Rows from block 3 of the fusion encoder of a small model that answers yes/no questions on an image's attributes, named by matrix and row number. Rows with one number within an expert belong to one neuron, the router's apart. Each number is 128 + 32 x the weight over its row's rms, rounded and kept within 0 to 255. All counts start at 0. Numbers have three digits each.
Before each expert's rows are labels from the 100 texts, of 14848, where the router gives the expert most weight on average: "fires on" is the input token at the peak. Only what is clearly more common there than usual is listed. The data: photos of arthropod specimens (BIOSCAN-5M).
# router: slot weights (fusion_encoder.blocks.3.mlp.router.weight, 16x256, trained with AdamW), inputs 128-255
# gate: expert gate (fusion_encoder.blocks.3.mlp.gate, 8x64x256), inputs 128-255
# up: expert up (fusion_encoder.blocks.3.mlp.up, 8x64x256), inputs 128-255
# down: expert down (fusion_encoder.blocks.3.mlp.down, 8x256x64, transposed), outputs 128-255

# expert 6
fires on: "class Insecta"
router.12:160100151076096086108142068146155149163166084095162131120155075127113121163151108117120152104084085163146161097170109128115125152081143114092145085131089124146074140120162153135155193102144168122112185129157122164158135123174082125184123162105081163120129086174111079157098143140156196137087158148119120123091171100131143088139115169095084137126163093118142076112101068111174151096102
router.13:105116125072110126135176125149146150100120097131156150142086083108171133112140147094110166097151096108157107171138141094147116152136163137086128161184112160147165151130098146130126174179212155146106155083111134121135101086190173140147139099105135106154118083194178150147143162153134200211076147180120154133119145122133094123098149099139120152105139125110164112083159094059117166073117
gate.1:230085113099077169136139117126150168030122122116069139130142114154057104117117113104175091114113121125125102149151154116149153100127075168141093082128108122157143145110116118153111119115166106108120119105139192116132101096115104125106073147082060104138179114137085120079077170116034136127090082137178122163107100140111169130139116093131149207101108119123159165105164134153070106107136
up.1:134156134089163113149130084078167179123117218150163107134139141156113104083118108093141168089135200133168148096138193104109123132031189138136139111099124127120125126126108062058092140135117082129138093149094171157148146129195154121124152127094130123139106140147126096158114088127103117084169123136139113114161119166152178109158101092159153121046180105093185153174080155074075129160129
down.1:088161129124126138103072131127097081068122122120120044146126140094059096102156193108122119137125121150163036109138131129147131136090119055142134132129092098179132095131079111110148158107078135130120136160112179113149088122128133096148180125158167144182035138116098107126181155054138106126156124173135120112146115147093152103079140159103135145179124207148152087134156023087171120097150
gate.2:239083152127132182098182135104144124149121107151083137152154107113125086086144121106118113141158120154120126136154173152122232101194108126148061116145109123159110148132104105112083111151117143105150131166134152102175127148116101140121123144120126071119113113122123160115136108175114156142145088103135111112130102122116150120159063106085131093128123133137165145130132105160111117124124
up.2:087115124119103195100157143082140150147113100104059146166161112108120113094087182176095124161176106104134179151146155131112133143217178096073055179142162073103114141146120114080056124122150167172176112181118147122137111156051135100164118165162160125104143102131122110177134119143087109131154131101115163134121108166130120147161155101146138106121143084128137115141081124149136173103108
down.2:153104141221118138148162131105148097067149109183123116137104078137115121099106110147121103162133093113117106153133085099105192136119134138099059086133150142140132167114157107252126158166163123142173156146085071118140175100177116123100152157116138169122182094120085130155186153147110135140126145091117081150142208205149102136111106090097156127099128097145121108121106132125080145151112
gate.3:255124075154071103081127112126155141116167112152060088136088091149104128144147177094126138042132145163101086079119147156078193157170124149121107083122157124113074108070142132092119097128134126139120141179178104133144148106176080126115135128154086114147136114099110106101184153113094161065110101123162092140120080132126109126180077116048150126095167159104117124128179126137137109097151
up.3:115080131145129145169098130149062176130121135196083135114092139142188089131157130152176149148110069135076065105134134151112153096150056150154109140123069142212115146071138109147152121145073122180111151118132150149174115107163107153107115128132088149077178136075117144094110131178089199129084183149085114117130109136125149101125160080129164140084141191162155157059194125083106114147153
down.3:064088108114133129145127138141139109137051127120117171146127120118187143172130087154161138130108094185202119129096110133102113131154160099091159146118177132206136155148136118062127102181146145134147120188057107171106117128130102189107125151070085121149121102126142128146184115128147098109117150121126134106119110169122132111120169144120114122133091165142133171129112112107111121145165
gate.4:120105110148133143135164154118167146073127126124079100120077126187061117191136098041175175121138123126102092135056156139127220103154074215066069134119155140125101177125130137119116092132120134103138109105148072138120165187132120140124146175113120113158111099113113136081152175136080100121093140102146121134106135138129160104141087198099109173127080160121121107148196142142087073124158
up.4:043109146133156173119106120129086037100190111168098157108167078143090069123120092149116122080202110193157145055108127143100139129136059173170113170063093136144145148156084126139148080152130089095170144101148129123174155101116154117136145154100089146095143081163112132170117135086089148164106158150081118094168114127143098117111150103170099122109155160132109128074134118135069125126139
down.4:127106113074140117095117104140111149132167145169159131149112154084164097057111140139115170105128174107149217128081158112114134132130138097114198134095114181150159086153093112083146102098126128101113156081143176117178162099124140127135154111097128147127150131103103157169159118150062112105128166101119140145129148148126131126168142107096103153146083212114114108114108181136143177155120
gate.5:255180066086110188127129069145146109117144147164012176133111141124157126049126131062130115098155132155145112127108112116093194121135067157164106085096123118099167138137153141145134133106145141094163123139134146164128127128091097133084160166114128125083116149090100139083123162135101127144101090131105106140146108141104090101146040165105116104145136124109120147127141131128080114118141
up.5:092125145077133106121113127116102081138149132115156100109061100127081141120106115113103182084161138171121077143108129176101145122101152163134154148113151165116140099136132153103130165136085123049083083178174075141107159138155148117138136120131117125155145106125178157156028073149092156079088205141113094135124095125088159148066167110073153106164145142134131139149113092109085115157153
down.5:140065126127125086046075096119115135205136143180103175182109141170135126140134156126159109064065136149055121102132132135152149095050121153126122126119054077153124126115140101031111129141092157122129122128139113105046073114164152141157172113067105125112207108093085096114084180111128167090113156156126139102141112102098151135151095101100096122151102129137105126116136150131105118102129
gate.6:233106072115080109124114161095154074135147139153059137170098095111118188124081101090149131059136151120106070167134130125096153134197156163135109108085137133119107103145089129163142138143122123097122128154158137104113133145123089038115091146104122121141170134165108129085124165147097166101078093128202155186121149099126176131142064158074098151128118118110132159062179088106106111113115
up.6:200138060125112050113148168122150142108116140061047102152070127128155169135116077122142156065097178144119092192091160113124096137106187103175135084091132134080112163146115139154148176121115099104119165126177106133089141139154164086148134151096105170184123131206130120096118185148127113129032164103177122172120172093150128107134133130126140160108158094085089158114117118089142117080124
down.6:181128121164145109175129126115120181172136134100103086129095123140165117142106116183125096100167139120202111138116109106153119157141132174188086088128154129062109170120124115162074137131099192132133077087117096136114155124092081118116116139094132116092119141116156164120141130083121112106160134104130110133119126105131122145116096125133092122123140142108125120149107152078075088146056
gate.7:222131110123098121128147101141108130108073112116096139141112138088107120165116130106122168094178167131081099111110132146121212111135144237111046114144171143125155111129190126162108141142135111126206164165172104118159089153113096143094120130105112070120178160118161127118126127148097141086106127082163092130150137136126130119122091103086123103155140091116112136094153116132069125113139
up.7:108127126072192128041121084141143095173117084137178121066199195081157145108096142150060116119110146133133121103150102139153167178150165127119163159119122178101148151176161100104090109127134176123175157143138159117078107167151118113106162153105161142130175188110145119156170178079158102106081143089154143124128120114130115097110135142151105080118120168101143114164118116127161115081099
down.7:168159145141154110147120102142104126126146118209104145132117122188066208117139149133152140141140072089162124113148105143095156149152129180071164110171105125084161141182178145255110164109168157124135126130142095139104100147150157128082118145115091145114125120137084122098107187110078144126121081094118141145134158110135119117143083144088095158129063103076139126109125137142066148152111
gate.8:211126135065109181148156087113151167109112069150084148103190099187098093093147136104134066122132077129111133104109116120105184122165084183132089122158148157098131181113120134105103137118135153141153147082134122165135093119112135135136105161110141116137130125172125143132130134100116105111087131132082136111148177094155134129157047153093106122141085156092138112072145150097070130074135
up.8:115101106098114145124132100167137191135137117115109127149158112123116076084148140154124049153130098099111187147115131141116138157203129100126200163126110144126113117123108158098143135114099136181145216089133158172151100130134146119140116171128147143096144141105126111115102114132173111132093145146107162050136173106162168144161076112120132170132107188105132079085145144132158113098144
down.8:149147143217137132150176132124145160167132098088140133104139109134115198178105100140149105126160073108095113140128112111150164118165153183060125126123133200066136141141190125182126144119158111136144132128166141199121114129126078156130108137124115129083078109112224097132092166153162152183069165098133138185113184123144149156088097140136132160154099195106116067137127175114111141103148

# expert 5
fires on: "order Hemiptera"
router.10:092097072115093110179131101124124091142140151125175102067097096146162091130154124158166111086157161121140135162159091083158098187072099090091100093132129092135110143125141167162173073126173145148157147134141123124115135072143106134079071127116121194080126087207137152169139174088077160127097127126100128103126095081102064115120099158167119146093155192114124110049118107123120149079162
router.11:138159188091141161142077165097149084084166158136134107164147115122101143096125059100133145168137102151115146193185182148102127124175101128118146165080099172157141103168105089153128080140106120097107103157095178143121170191086165134127153152108186067137135112125168167154072100120092097137189098125073072140189105124128139169125095095148120094176127084102150147197107114121158115156127
gate.1:136104131121098071117130085073109211076157153090128077160158117152149089140185167163103137093128125088167143128109067128153180132169094064138096120134115087149125125108092146113107105153180125136147102146138131097127111133196145120091096112072126161082151157130136111176154169086101122120122124164138101228144111141139138116147093131078118106142076108103119080138131132144157151106128
up.1:121125174039185108099138153096157144090107083164095176115154119103155077110102167103128073156132168140090178130126109114158039111094088123113131095098149147108130094089115153083136055111065145145135137166128139135161112140164135093156111115156140158165107148077131108094137132114096117096155084117143145113118139150101131128185127163162133113067109179107198137197140071094162120138145
down.1:151156128070116127116170104107165111123041107143119125134115150101182177132141167129169139124136219119116195145138083116163091121173117158047137138096146080113113149170135142182098109171166109151139131170122177123088065129116080104173139123182123147124180140135095123148182136108122113103076100100138113180122115128120125043164172119150156123174069118186125160134147164173179146129145
gate.2:164103125163152124097131152142067079171153100170165116118164140072078149104115182172147115100147163115111074147150197095111090154136097153125089147122087065197145131062136102120131072067119106160135114118120159053129115105141126074110128182161139196129086149135104115099150104076168123146099083155136171138147144104124145133140122148135112224099152150191073161108199073103108092127142
up.2:126082139155094186078176152112074200118135136027152122116132208120145125082118149146156123081122111149117106107112131132152113108168121113170153120139116144115083111121103126163126045113052115125104167154187176036143157122105127136151087217071047133171146133177122129110129087111137115139213118113124129161118128166167180135137148118108098176107108141113156117152168156150150095090110
down.2:128126119192127134076152096128128127149125133052109124151132110186077046137114117107144162064133154104117120117100123114141141146194130142174120128102062114087124112063141162135130129132135127097138113184142181107117080116135126170085121124150151166155103138167115080140046096153075111108149136151116108128117120120121102106138126151126144111115086228132148073147137127121122102125168
gate.3:130120125096111143111193087144133165144059142138153147165149134157120191135129185098155153128128128125139134152141063106165133081147080064079140121098138209124174148131124173153137062126147115129165176108139092082121110117132072122118149099147083113107152112138057108135080143111104096154110119128117113184134160128137133138073095149104105124172119130122112158154104131149166114114147
up.3:092077123178112140099098154116164136093176145101149095155121113133149139173111148146145109176139072137151100137082159109098177110081165112123130133117108138162041112138125085122109134116149123126161160173137134155151154114106149122160060080120155178106118071074128122104137186113109118113106156114155123157117126137101122132151129112133132119074136143135128131136111119114000102147107
down.3:182137107093144113157144111122146163187145115124135061167129117091137106167135171156104109126141033109117096135180065170109123124085131138173117126116143121168152175153127153081163104107079138135175118126113140120109136152129110077119129156123091098124129131127136135121122158109079169156087114139127145168111105132135129142142131116115105112101149099077147162138139080118042007124174
gate.4:123157182127133136099118151156143132139116112170158147137107170125118159110106132124174139147093127133133107123137155121116087128120133077176197138113134108110105109175137167159110150088129099123116131125141149102152124151144085165142163164130130172132147177126112134101135141091185109109085136129148080156085094052145126124093161230136137149146128102204142125130212122137096027159051
up.4:166088090132133109140154085101108122124138149101091110118143079133116103160143121123073096107166125132131150115115078143140169138135125190095061126150120164133141159078121093108129148170130168140158131118107092146108142103117151095126113102148132089140101084136135106160105126167070158178149115141116167088159169180111124126165086041118101116093141153073100115105058139123129202108212
down.4:093125125143166153142131174123140125134122129183153186112122116089180110149147126115128135096134123135189160120122098148181133142069132149172104121133084130116169136102127133149119128142139140111133124041034098144190092124145061136135137124070135131156194123167143193133226138184100164137031160131131122100127118178135139130087112128126154118101129168093137113125131145124074058129123
gate.5:195154136125125117155130049146155121157119148100112103080077114170131159150158124053156139072133092180170101065102119111193161170117052186077110107106064108151183161129117121152148145099099116124154062101151097101146128119161078123117136136097115160145150118198156117159150144120147090114104157122104166092110141100125114160144040158127073074082134138146126069121112163084141132104140
up.5:149077095118140130136128148060152144131123122102124110134162118162080116106145165135086110134151133125087063122088125139155096117178158140120145047137149148130116121074148145108120093119116151148106150135128139150113179124088168087102062126129122138097057133082068097117179102152130116152122137107177119126156117169080143140185106077225121132105135067137130154168098104115157098111164
down.5:241121129085126112163102116121116144093124135112155098149133135180086131135107133123114135165157102122058097143149152121169131119116127127147168126129181093181157126111126144137152088110109150156161155174084161152090169116109165113131087130141162139137250130125106046124214131127114162103135099137144105157130124157128137109154097111152129142134136000120129103127118073117133144147126
gate.6:159078108124118130115199114141106195119068146167106146172175133125169114102140135113160184104142109177148150140100140113064170148141217203081123206128050115176101136093140106107207169145144126129125134067103147150137160152122112165088112161133104107125086145120137101125119100157100038112187143160181132163105139119101120148129113199086141145146080083159145129146165114102092118155096
up.6:150169146172118127146102096121134171116141096097191155131094126181118099137130132127125112111102067130093153178108138069138128136087146074089134131177233110160105158119173144140150101154147100127136065111117140115120065093173094136100129137157084087101130125107145096157167144143093172065075112116131179115089094149157154139207121096168111046116133255064103145097175134150127166067134
down.6:154093137167097121113125111119133141178113124095163031143130153128178105163122143120129142139093137150114183105126122121138130133088118076089160114100209088070101164102132128113167107130168111129170113126145139107147119143091109165097135137167136117128084138128155138115146066122123218029117126159133153127108121093166162081159113132106126094152127255115102093114127142131096108109110
gate.7:162116156112109163132126171117103161083118151135154129132114156081099100105149149160126152121152139124113146084092113160138174194183170099102114092144147119156140114139085123151134101166157180162132045148098135065088122152107133148121113170103061145153162061154126085120090171083117125115120127188121183113125171154133122160174153127165130110205091160167144145123154127187134174128109
up.7:106097123101127163104106047137081213127108129165130129100143152056129115121104090177124093139078134095138136176132114136162123126120043155127109111156129123135108164099086128095166079160140109135122100191185080156100190157110075111131168151165122098086188079174105166150186091107180154190190118116125116083157131157160129079131136098136123052094091125090131100082108176112136105079145
down.7:084162134092112083128166103126085140102087152093108153092127107092040196125119151163118123082149138146133163139147060102141133111139143084120128127113038170075137121094118128080146142133153116147147109202163116121060134132104127130149144131161129135150149156160168217126187101149187098129195107155145130076127117129132073106153082151111114100049128045118119062133123115123167172153098
gate.8:149110069138078117109127112130139164112136132148137115163131161098118132141117216124174052091130126088155109132115084154125128156087143162130142126119128116116136108112098137173130132094089095112108149109113134117145153104130135118130130156122136146141153146113120164065124100126167179041154154117162103092103121130146180123143055164105069142130136144166068127088113140165091123110161
up.8:075129190136173102148066155167182083141090138147191109125057111107117154129179116138129148129130119141184159084138113093146099153128136128100102055154175134130130181130120132071074122174154129102130093151153125139134089121120147149149150107119100073152172119141181068198130168142122105168096060129147063115126163172133088102141190093117094107088136088128168087091128126170077175188138
down.8:120120132151134164119117126134123111204120138192164097121142104127069178119119134130136111113149119083134138108110111103086099130103129134137163122125223091124020130157145146166113124135176099148114110116157159144123107155161134108168144128136119139153159132119173100143145126183091128132099109157130100111126163152103091145118091139165153150129138162162138079126120168144100123138181

# expert 0
fires on: "class Insecta"
router.0:123095148104150092172128120117084143146145119178086160053103122167168160116101125158135134120165108091156102180109061127141055126152148109063132075109130163173154171093071135130130102187196083151181130071137105096099110150158100088134145206097088112087120074130146111149156144095080161121113139121170137113071138112151056139099100170092163135084155178119164111066179104117198123103118
router.1:100062101066160144099137109168129103135122138150194099066174056193123157071105160164107150133161154082166120096087141091117178108081166128118129052147130173151170101089162111138126148086161102167139175158108138103083082108144084087141131107079094156096094079156111141160158154151096139165149157120172167091159141134117149142149137181099082163129125116109150134103165141090111119096111
gate.9:191152121105131105131118113119112132151123077165104112160162151099114140108121138069120118106110101171098122136117141109162142092068082152066127143146161132120143151126142089103088150121161141196145158109141112128164194149094134120116141156129098081127141141098073128110125091124149128076091114140160167105166181110182144150089131115098094136177166083122073118136148048124108107155117
up.9:142098112034180140154137150115132088194142122139140179108207128122144136150098144129117105127128116091119142116101098149180121118137092074103088135138183162134167107121158133114110075178194119081158141102142125124129137228127110130106133170145070099136140118113093158089118116110120124163115102076135156087184141129136119157125117107173113087132151065193119153154135075141100079139123
down.9:168126132136125122188142177142140119224173125205142156191125146053088091160154167124093108124123137138149143133095118134055095144127123107170107096134159098098101142095157152133137108115192138124124152112110102106156140112155113147193067120242150163089108128128097056108135124000098179107147097142144158097124154141137093112134071117151135126163104123091114152117135094143062169160051
gate.10:255115116147123196085153132153174130101121118156116147146118124124085142127151128107191152149141105105054133129081124168105115119130065119109192118116101126131132126150136131107119138131106112087092089144148107112118122198134132170148146143084136091150060142112124125118076127160121119177165124106089183137112151145121140116117054165122202128143161093072136118162185120097157158128109
up.10:056102168117104131169125125112132104148129096130171123133143136118164090148129164109121138141157138110192140109116135113152162113151115172125041120117155095131117140074135145152149117125182156183116126164111097127104124081143134084094082141138142152128179129182126129176138082115143101101162137152166092106157129114105130133146172104114063137103099147184155087111113147154131100095123
down.10:115100148094129095115085101159139104127096119160167154107145145111135130125120180124081172154147137116172224131141038147094122095121128137075124091152105159118039091209127137164159113122177118168109117168133058144124148119112151146122093107088117114125156113135100083115114132166092160092088125092115121196147076131123109131090152127116131106125095153152154128143136135123097129097198
gate.11:203084128094156178162139130118124110117149055103145109101153208156133135069141112129142123102100104156136089142109127090056221121096132039087050106115057123113130132110122105095171094121090143126134152108057128121118134103147129164135128143135152121167165073157184113125157093097142197105038191156158119142094141165161132116075123103142121165108133132103116126119132159121124132187104
up.11:124160176175157105108125138117112150145125156148062170138131086075116118170066152099066080118163124125142168098149129141126051149185064209147168127145163135121136134199131133117110121122115156128111115150129188154141140092113159126141134063149134128089092143083186134141145141119169110152162056111068080090168151093133163138126111110136114089127133123107175091138082098164171116124173
down.11:096122129051100125195158148125130075088123122238083203111114124105210177103111129099147163170104145132143161126134158107168145145091118157042131132127100099181132122102090133167073122118148128147144138177112148123116187119109139161129100115231137133146100137138135035121169063162097142104141155130118115059127137112118126112090128131130138094115099154164119179152107110116143111162151
gate.12:121122108112113125128111078133073137120106117134092167153095018127109148104156124111086090127165148116140128069197145146105124082137140207119165096135128088140131149137111129110101144111142091109101105117095116175129104129110157122112116158133118122068084103096135108219164141153136158162122180141137107155151238097080153107143108136114139091076105087116170180125157170099122131141106
up.12:069128144132084096139138073128136181044098125141203119113044156182108155160176170124169126076172115155116165142105112117116155118123169195092124190147144114070094176142091151161134121122137093131106186122117045168170119084091144139128153182186090182132112084180163117168120158133185212117137108155104132123077161127129162133127172111102165107122089123092129136166151164100091128068112
down.12:113157106109128109124118068137155129153141096112136093175153119200219148116085100076076122106083087143090139138135105122126125127166132185054116119144212150153137134076151117166144159114146105153081133055131076148122145126083157099086084123166132127067088093133157157115121145153150116130060195145116099169133140105112140102115152108137147157166087139142152138132130168098091125092122
gate.13:158114095099081161117126091102145116074151110131066109173104079151148126127125130121132129110108137126157094151131129119103136130067157062086136070128197089122101119121146082122124107184126120079158081115166204050118080097098098131139146119145121046103201120043106155118110087071130122075134171132091113123132113155132105150177046144099115105151111140173167055159148121153137164133141
up.13:135140135190115133157111163161158156107148156104100077142206125063069131131128144153096124093137074095099162145121116137097212121130051075164103127136108178157105095125083192177140091112085163140080155176080152143128112100170171140106090094129070187153114173139076097149077123108117109115116096167134154148150105133166149132157119103131154145158079164106122160123191118120199178089123
down.13:146177152113099175123113124129162139040108133130173193119163116069153065108111118100136145107127136112107189144107174131198072115171118058145140156121125143112107111172079144160083066125163105113138139110078089117082184149128188157175108138182132177188099128095176140127050060135169094153124109127122130047139162181144128151126138139108167129097111214136117156134116168110133091168146
gate.14:143131134159124097117109153161116124095109157197090093170120117158125148093127103175125174113098157158146142144102122096161158090095142128167140126069147080114175159058177148099145112092128082097128086138197103112159165112102113154142149145139135079153157096162116163071137143073055145146133063133087119074130120130125119101156120147132111125180148112161124116151196090147166081134110
up.14:069156102116147117165075124126118147083156091178099128157101129158166142148157055144128210181144161173149129165138129098109093116125136136129157134153111093111147137095176141127175095105131102108101099146145113122133104068096085123150111114102186099065141126128135105081059161124124158123184075145096142150127111127116104155187117124186110118136161163122134154116081192146118137152126
down.14:046154115151135133142158146138119138140049122102073089135141142087163099162152142134096150111146103159135087108152148158052120157130120085201156108130179177128144161148151109059175131139106127114117087091115159148071088129107114134136102137101154124144111157069124089140132121220142110159164135149108133134133162080122098108160203129157131126136096113102101115151118129150157157071120
gate.15:202077129104114176070145117104081157116089142139161148124189154124147109191123106142093116068129209112094123150102121152125161124168100173131115151118065093161162115119134113123123165102162132167176136167219098128176108149104156128138141172072119157150200116168130132139164152152172096113120138112116153144097137142082118066093047200144108102065146165182154109107139165117036105131114
up.15:006134126102131106154124121157193076119148118140051133144142093104087128088151098109147084101111117197106134132142112127107223101091153149161133083146129154096104146176112133154124082137109124142121110117073107130102137087114136150126149095095142109144126088158191144118102124087055163128129109136141114105163108144172114182070113090039147163218114089078077192118205137146191146146099
down.15:027175142110101136119102090113097119099136111204118096102143169155171081096137182136068111107116138137128168143139131116105136161063142125071116140118093146133085118125111154094094119092057131128107123143129119153098132120153119166109155130173130121126156106131163192130162101139158203121052127114108110099092138143119152114107185125156113143204146123124116166133156179141199141126127
gate.16:149120137128164133131088140117151088069146163122159137127083067185169122155090111126141097092193104080166096134108084151099182099149169074129132142159202121065116117154143184084135101163132158132115101168138135134127101213165100113143188121098101112159103118139169115146051162162136201079139144129087119130087085137137178136095069122141175056140165096125184157195140093111078096142163
up.16:187193114107082096124101123121100156149111074157077134114159106101042150160165126163112161098156110126145184126116122129104119159088143126159116155133090141134150119111087054166050104129107125086102098165109125110065121081104161142135085105160147125167165131141110134143103132076084149136088107147155146130162150126134064141156227121124099131149105163167123154076127130156121194120076
down.16:173137141163132139115182090124118154112139104130170075140146134100080100103115129106113145133095145133130161166137097146171129103061134096077138119109000116133114086132125128175150109088122069088078142139143196171155155130104179109122131137072090131118143129092093150148114092147158107181109119163123093220114071154125149172132217133132155121137147148116130116127145128185154197149119

# expert 4
fires on: "order Diptera"
router.8:134122135131151076119156100126097117146126108184119111063098153141168092123134159138120105096176138152146127134098077144119110164093145082122089126168146144144151135163162174099131187209145121149115143134108142103124100063158121143148052170103107215165151157119116155159097108152134180108098159071151123114080194161135092132098111147120144162067112202152152146095128098092145093138147
router.9:105103098122110113179138086138095114127076154164117160065146100146103108120100174142082149145104124132130165140099126178169169133062194098114078073125115113170130142100118120104144183206147113150101180137144125150109077129130141162107058156073146187125182070132143150152161190138154150145132091146142097075086141105132072068124111129118118162142187114156116095079172148145137163177110
gate.1:149080126173147176116172135152104165147155140130104133121183115150107118143136114119157079122205104142119135145113150178108131129152122150162086159088083104177133184145183099112133106164151093142194135060123096177116105140135174118103119162075124089142140148167112076160208108149115145109046138102125157119126113110128151133089099162089125151154124183089143155146108040100128105150141
up.1:135099137143156180090175152143084147141086140135071108124124131111093110145133111106111097138159182119125136115131165131138156122181178127153115117106120084140123140117189120131080034131118081131145115110156169157129106161121146080113089145141136131181099176137102059193202139154143126124092112095135165139063163197093171132179174169127091140125114146104153186157063079118176139147150
down.1:128166104117132164164132141120117128058097132094106123067121044204121150159148126149118112164174115087156076119121088128167167145197144158115129117147186133086165161163145126178127119135161132145110133139107040195148111105140086087078114160169138138140115123125079037139117148142112106121223111114151149152141139192135136161144161131126053130087156169096129117131115058138095153105162
gate.2:208078172152221125093185086129118133133150093129102139105134123092119133144082106151134221074173129174141069169149124186118134112148159100109119131115177126149125166116169134097127156143168177099112097123138130122097165120134122121113145101084144135080170160130110121102207114126105137116115145098081140157122145159088116071139152104104164111148127159145125118149104142104071089128157
up.2:167121114107086115123079145141132121107140135144116147148113118171086120121148104120143109108122154158150186106125134086089199087056083188159121100158127163134168144113093062127159049100134094145074120092041149129150115097181139146172124110110124097172073132089150100153060140151165154153122149100095115133108135157182154163105145134121096126063174163112072111109117161124169144176106
down.2:112170110146115151144107140116127134118135119084111121105127141087154157128104181121087097093121181165138255103150108132093123146157133125233111126113102092169125141119095130082125118113128132150105123110113130138180107129109133139176157139179137093137163141130176114134086123062192142122083155183143125136134153061143103169064181127131097119152127050154127188141131092136192138145099
gate.3:240105115139061144121131125132137152117108089098109125163126094101142135131133140112130135065099166114038130101133106163138167137173071172180094100126102122154144121133134128089058087132141123177140132070147145130160137133143143196133081140125101101167111116132149136125143102176130201103153095158166119171123169117116121126150127166133111164175081126155134134081170169077109103084141
up.3:103138123143085143104161106126109157107128093102095133194109140090113162146149091135155162105098099127107103157091111120112097128150080155128116137134086139140133143134148177100092130123125155181099121135168168111140125169098128173138124194185112141170077125130161132125160068164127159129189067111099132211116156102124092130121054137165160158126141172179152094104099128135157058121088
down.3:178154134137135135086107104131127133150120114078151144067124116137071100144143132127112128050110131161066095121145101152187137130179136103094100130153209202088055089164063129207125148135116150109120120129075122119154154123150120131148069135112107160144084084097130195145170174041139129145211114142123103086123106134116129063142073162119135147140116135096136092129150086127150117150130
gate.4:167070120165139158160130081115132061115077109155113132132117146125133120092121089147105126052141137131139125139207095076099242113146130161146134067106170200162131181059102166174157151088138117087134141107095115102083114085125113104116081143146108137138139079143100085112122132133092167196133095141070127180119206100103135121135125095148133176145123142111123173093126157114087104098135
up.4:159149123126082125092088201117117101131219138122096137102120087134097159154130110150135142118148061122113104071098127175073045127139112115118121127146112112113092130166162077141168037125082130076104109121147155135140087113157127147147127151089107114158134146142128177129045145085045130091155142110170160131128106137133159133176118147134043141177126113146113098109079147114163168127168
down.4:073134133146128110073130144136136091161112152117093112125140151114119144129160144098150147097131141176175197127185105142131091128112111075188130137116099125061094108100166104146136159111135125118145116111087116158122090112108132186108121122045168121179162175160203201155059060116146116074160175141150104138146112140133140156113162162138180115089158085095135125134145138145150192153144
gate.5:216122148083103114144117137127131209158086114158093106162140143154085091106153119135068091116055131121131162091112139103127169184121092117174127116120144117116115128156116156095126090112140146156100196133144142158164100093076143150115120093133133132110156158146110098147151111134177121149185147173086138109167168176181137133111086153109093149138124086106173159117142085118117150124117
up.5:176145123055083101198120153120148175151082141183156128112115163161158139076149102085081129103101120146143177103115137132146124132128119163154085125146158112096158150141154114086079096160152107116078162114133122168159119147145104096111116123112130132109175111170130095190118102110133124116115170128122106173147107099155117137166194144194164123093090197098149140165152149090126146146177
down.5:183162114159138126168133115135150156152088129045135107137146141123020121128115112106133117081173118128122176134100152161050151119124113177203081093134162137160149135136143126116143124157132137133094144100111118177138130105183083181131125116109119174097159143172146114127132125068120115045128136144162147146102146100131141164122203149115146121174135089071128066138135124132142122125105
gate.6:127102109101138176111173123112099142116119138136116137076150103112172090078115085097149108106136167157122111078110163091145136121098137156181161071164146108128154214145152119098159083150132097147219125101177101165105105091114094183148165123134148148114139130180095105169125164152171136068108146118063118101160170176187137079113125145132081124130158092157131156077160117098033096130070
up.6:118101141133157148148134118115130064102108163152131129099090122174203109126129122155160085120177177088154158064146136069113075116124098122067116054180154107146144152063085174104098182122151169188109137216175100078071091112162105144165156108193143144146117084167148112105197127111115082120161145157185104100144126132073102094134168101153124134117098122113146080097186154154075125099108
down.6:117090120161124133095143088130122129059149136161123051092150123117170145106112064129147110148125087111162143129143179144112136126107128160157126128130091166165148166120124128038165147133190121153169155153070081135087052118104100117148145122097118130100166120129125067104230155091135146224065117097145147096133156137107108133119061122139126125084148213116110070122102127109109098121130
gate.7:145159103109136167156122134084178130165181098156112101135128095117069131120146151178182211088192148137100167106179104083147145041124119113132120147101067089116150125121136089125176058115116109080154125136094105120098119142105111143154142156091127067136140113150127121114167133139060091127175133128079110160140115151144172105106045056112148108128122085147170186127124113160200073138117
up.7:152128112155110104141131127117174078080146120107138092127067106113113162096143118140136126150167103159114123176130140068160101132129067081094167136139150135154168098146072103149131097130152103138126166114127120154094205127080139116124108138149094095157157125118135129130115140162239165113199113087138168129175180106154154127128147144105143140144083087125063110154087101113181096089141
down.7:185145121174128068041167164144140104152126128119137157123143150100161040140134099118088111113103149124144131145151123125150110153124126107058111092128215175095135115179131129094093133104096126134115143039110078117017122130088137147130143124177115149162095152171145072115127096117115122094164116103143105053136124096106143100157163155136089114145161065105115134130162103127102190136094
gate.8:103110154124105134142115123132098117184114134158077135183108149135157112099085141163105134094079144119078108113140129120129122111159053139116106150128131169122189077152150138130078108126147128110101125080171084119113135165063090152106142158133069074079106103097115109139138112141148115176091161116071148132120161124137166118122034132131083084151129113130166150135159142137111129178083
up.8:120073126120067134089131098146064195144188148139071167151116153114107166084040154205137170082114149087133134127090129121103132141125111119137145150118083166145116105150142111080043101151178100127159138114181131098109091116171083137182175176134090088110105079102146125151122113147141116178109167138086158144082168161129137113121067096094112071113134117152130147131159148070170136137118
down.8:163110117201134121129163117115148116187164138190173122157126064162063130187136140120075091137105131158086085100132068116150107156162123113114127138114155178158127129109136128197097144119213152113120140138147130062153037123160099105125116121148115114083148125108077111122089146063115099119167125119123117064142126096147103149203063148124151112112186118144105156137127145126119090183167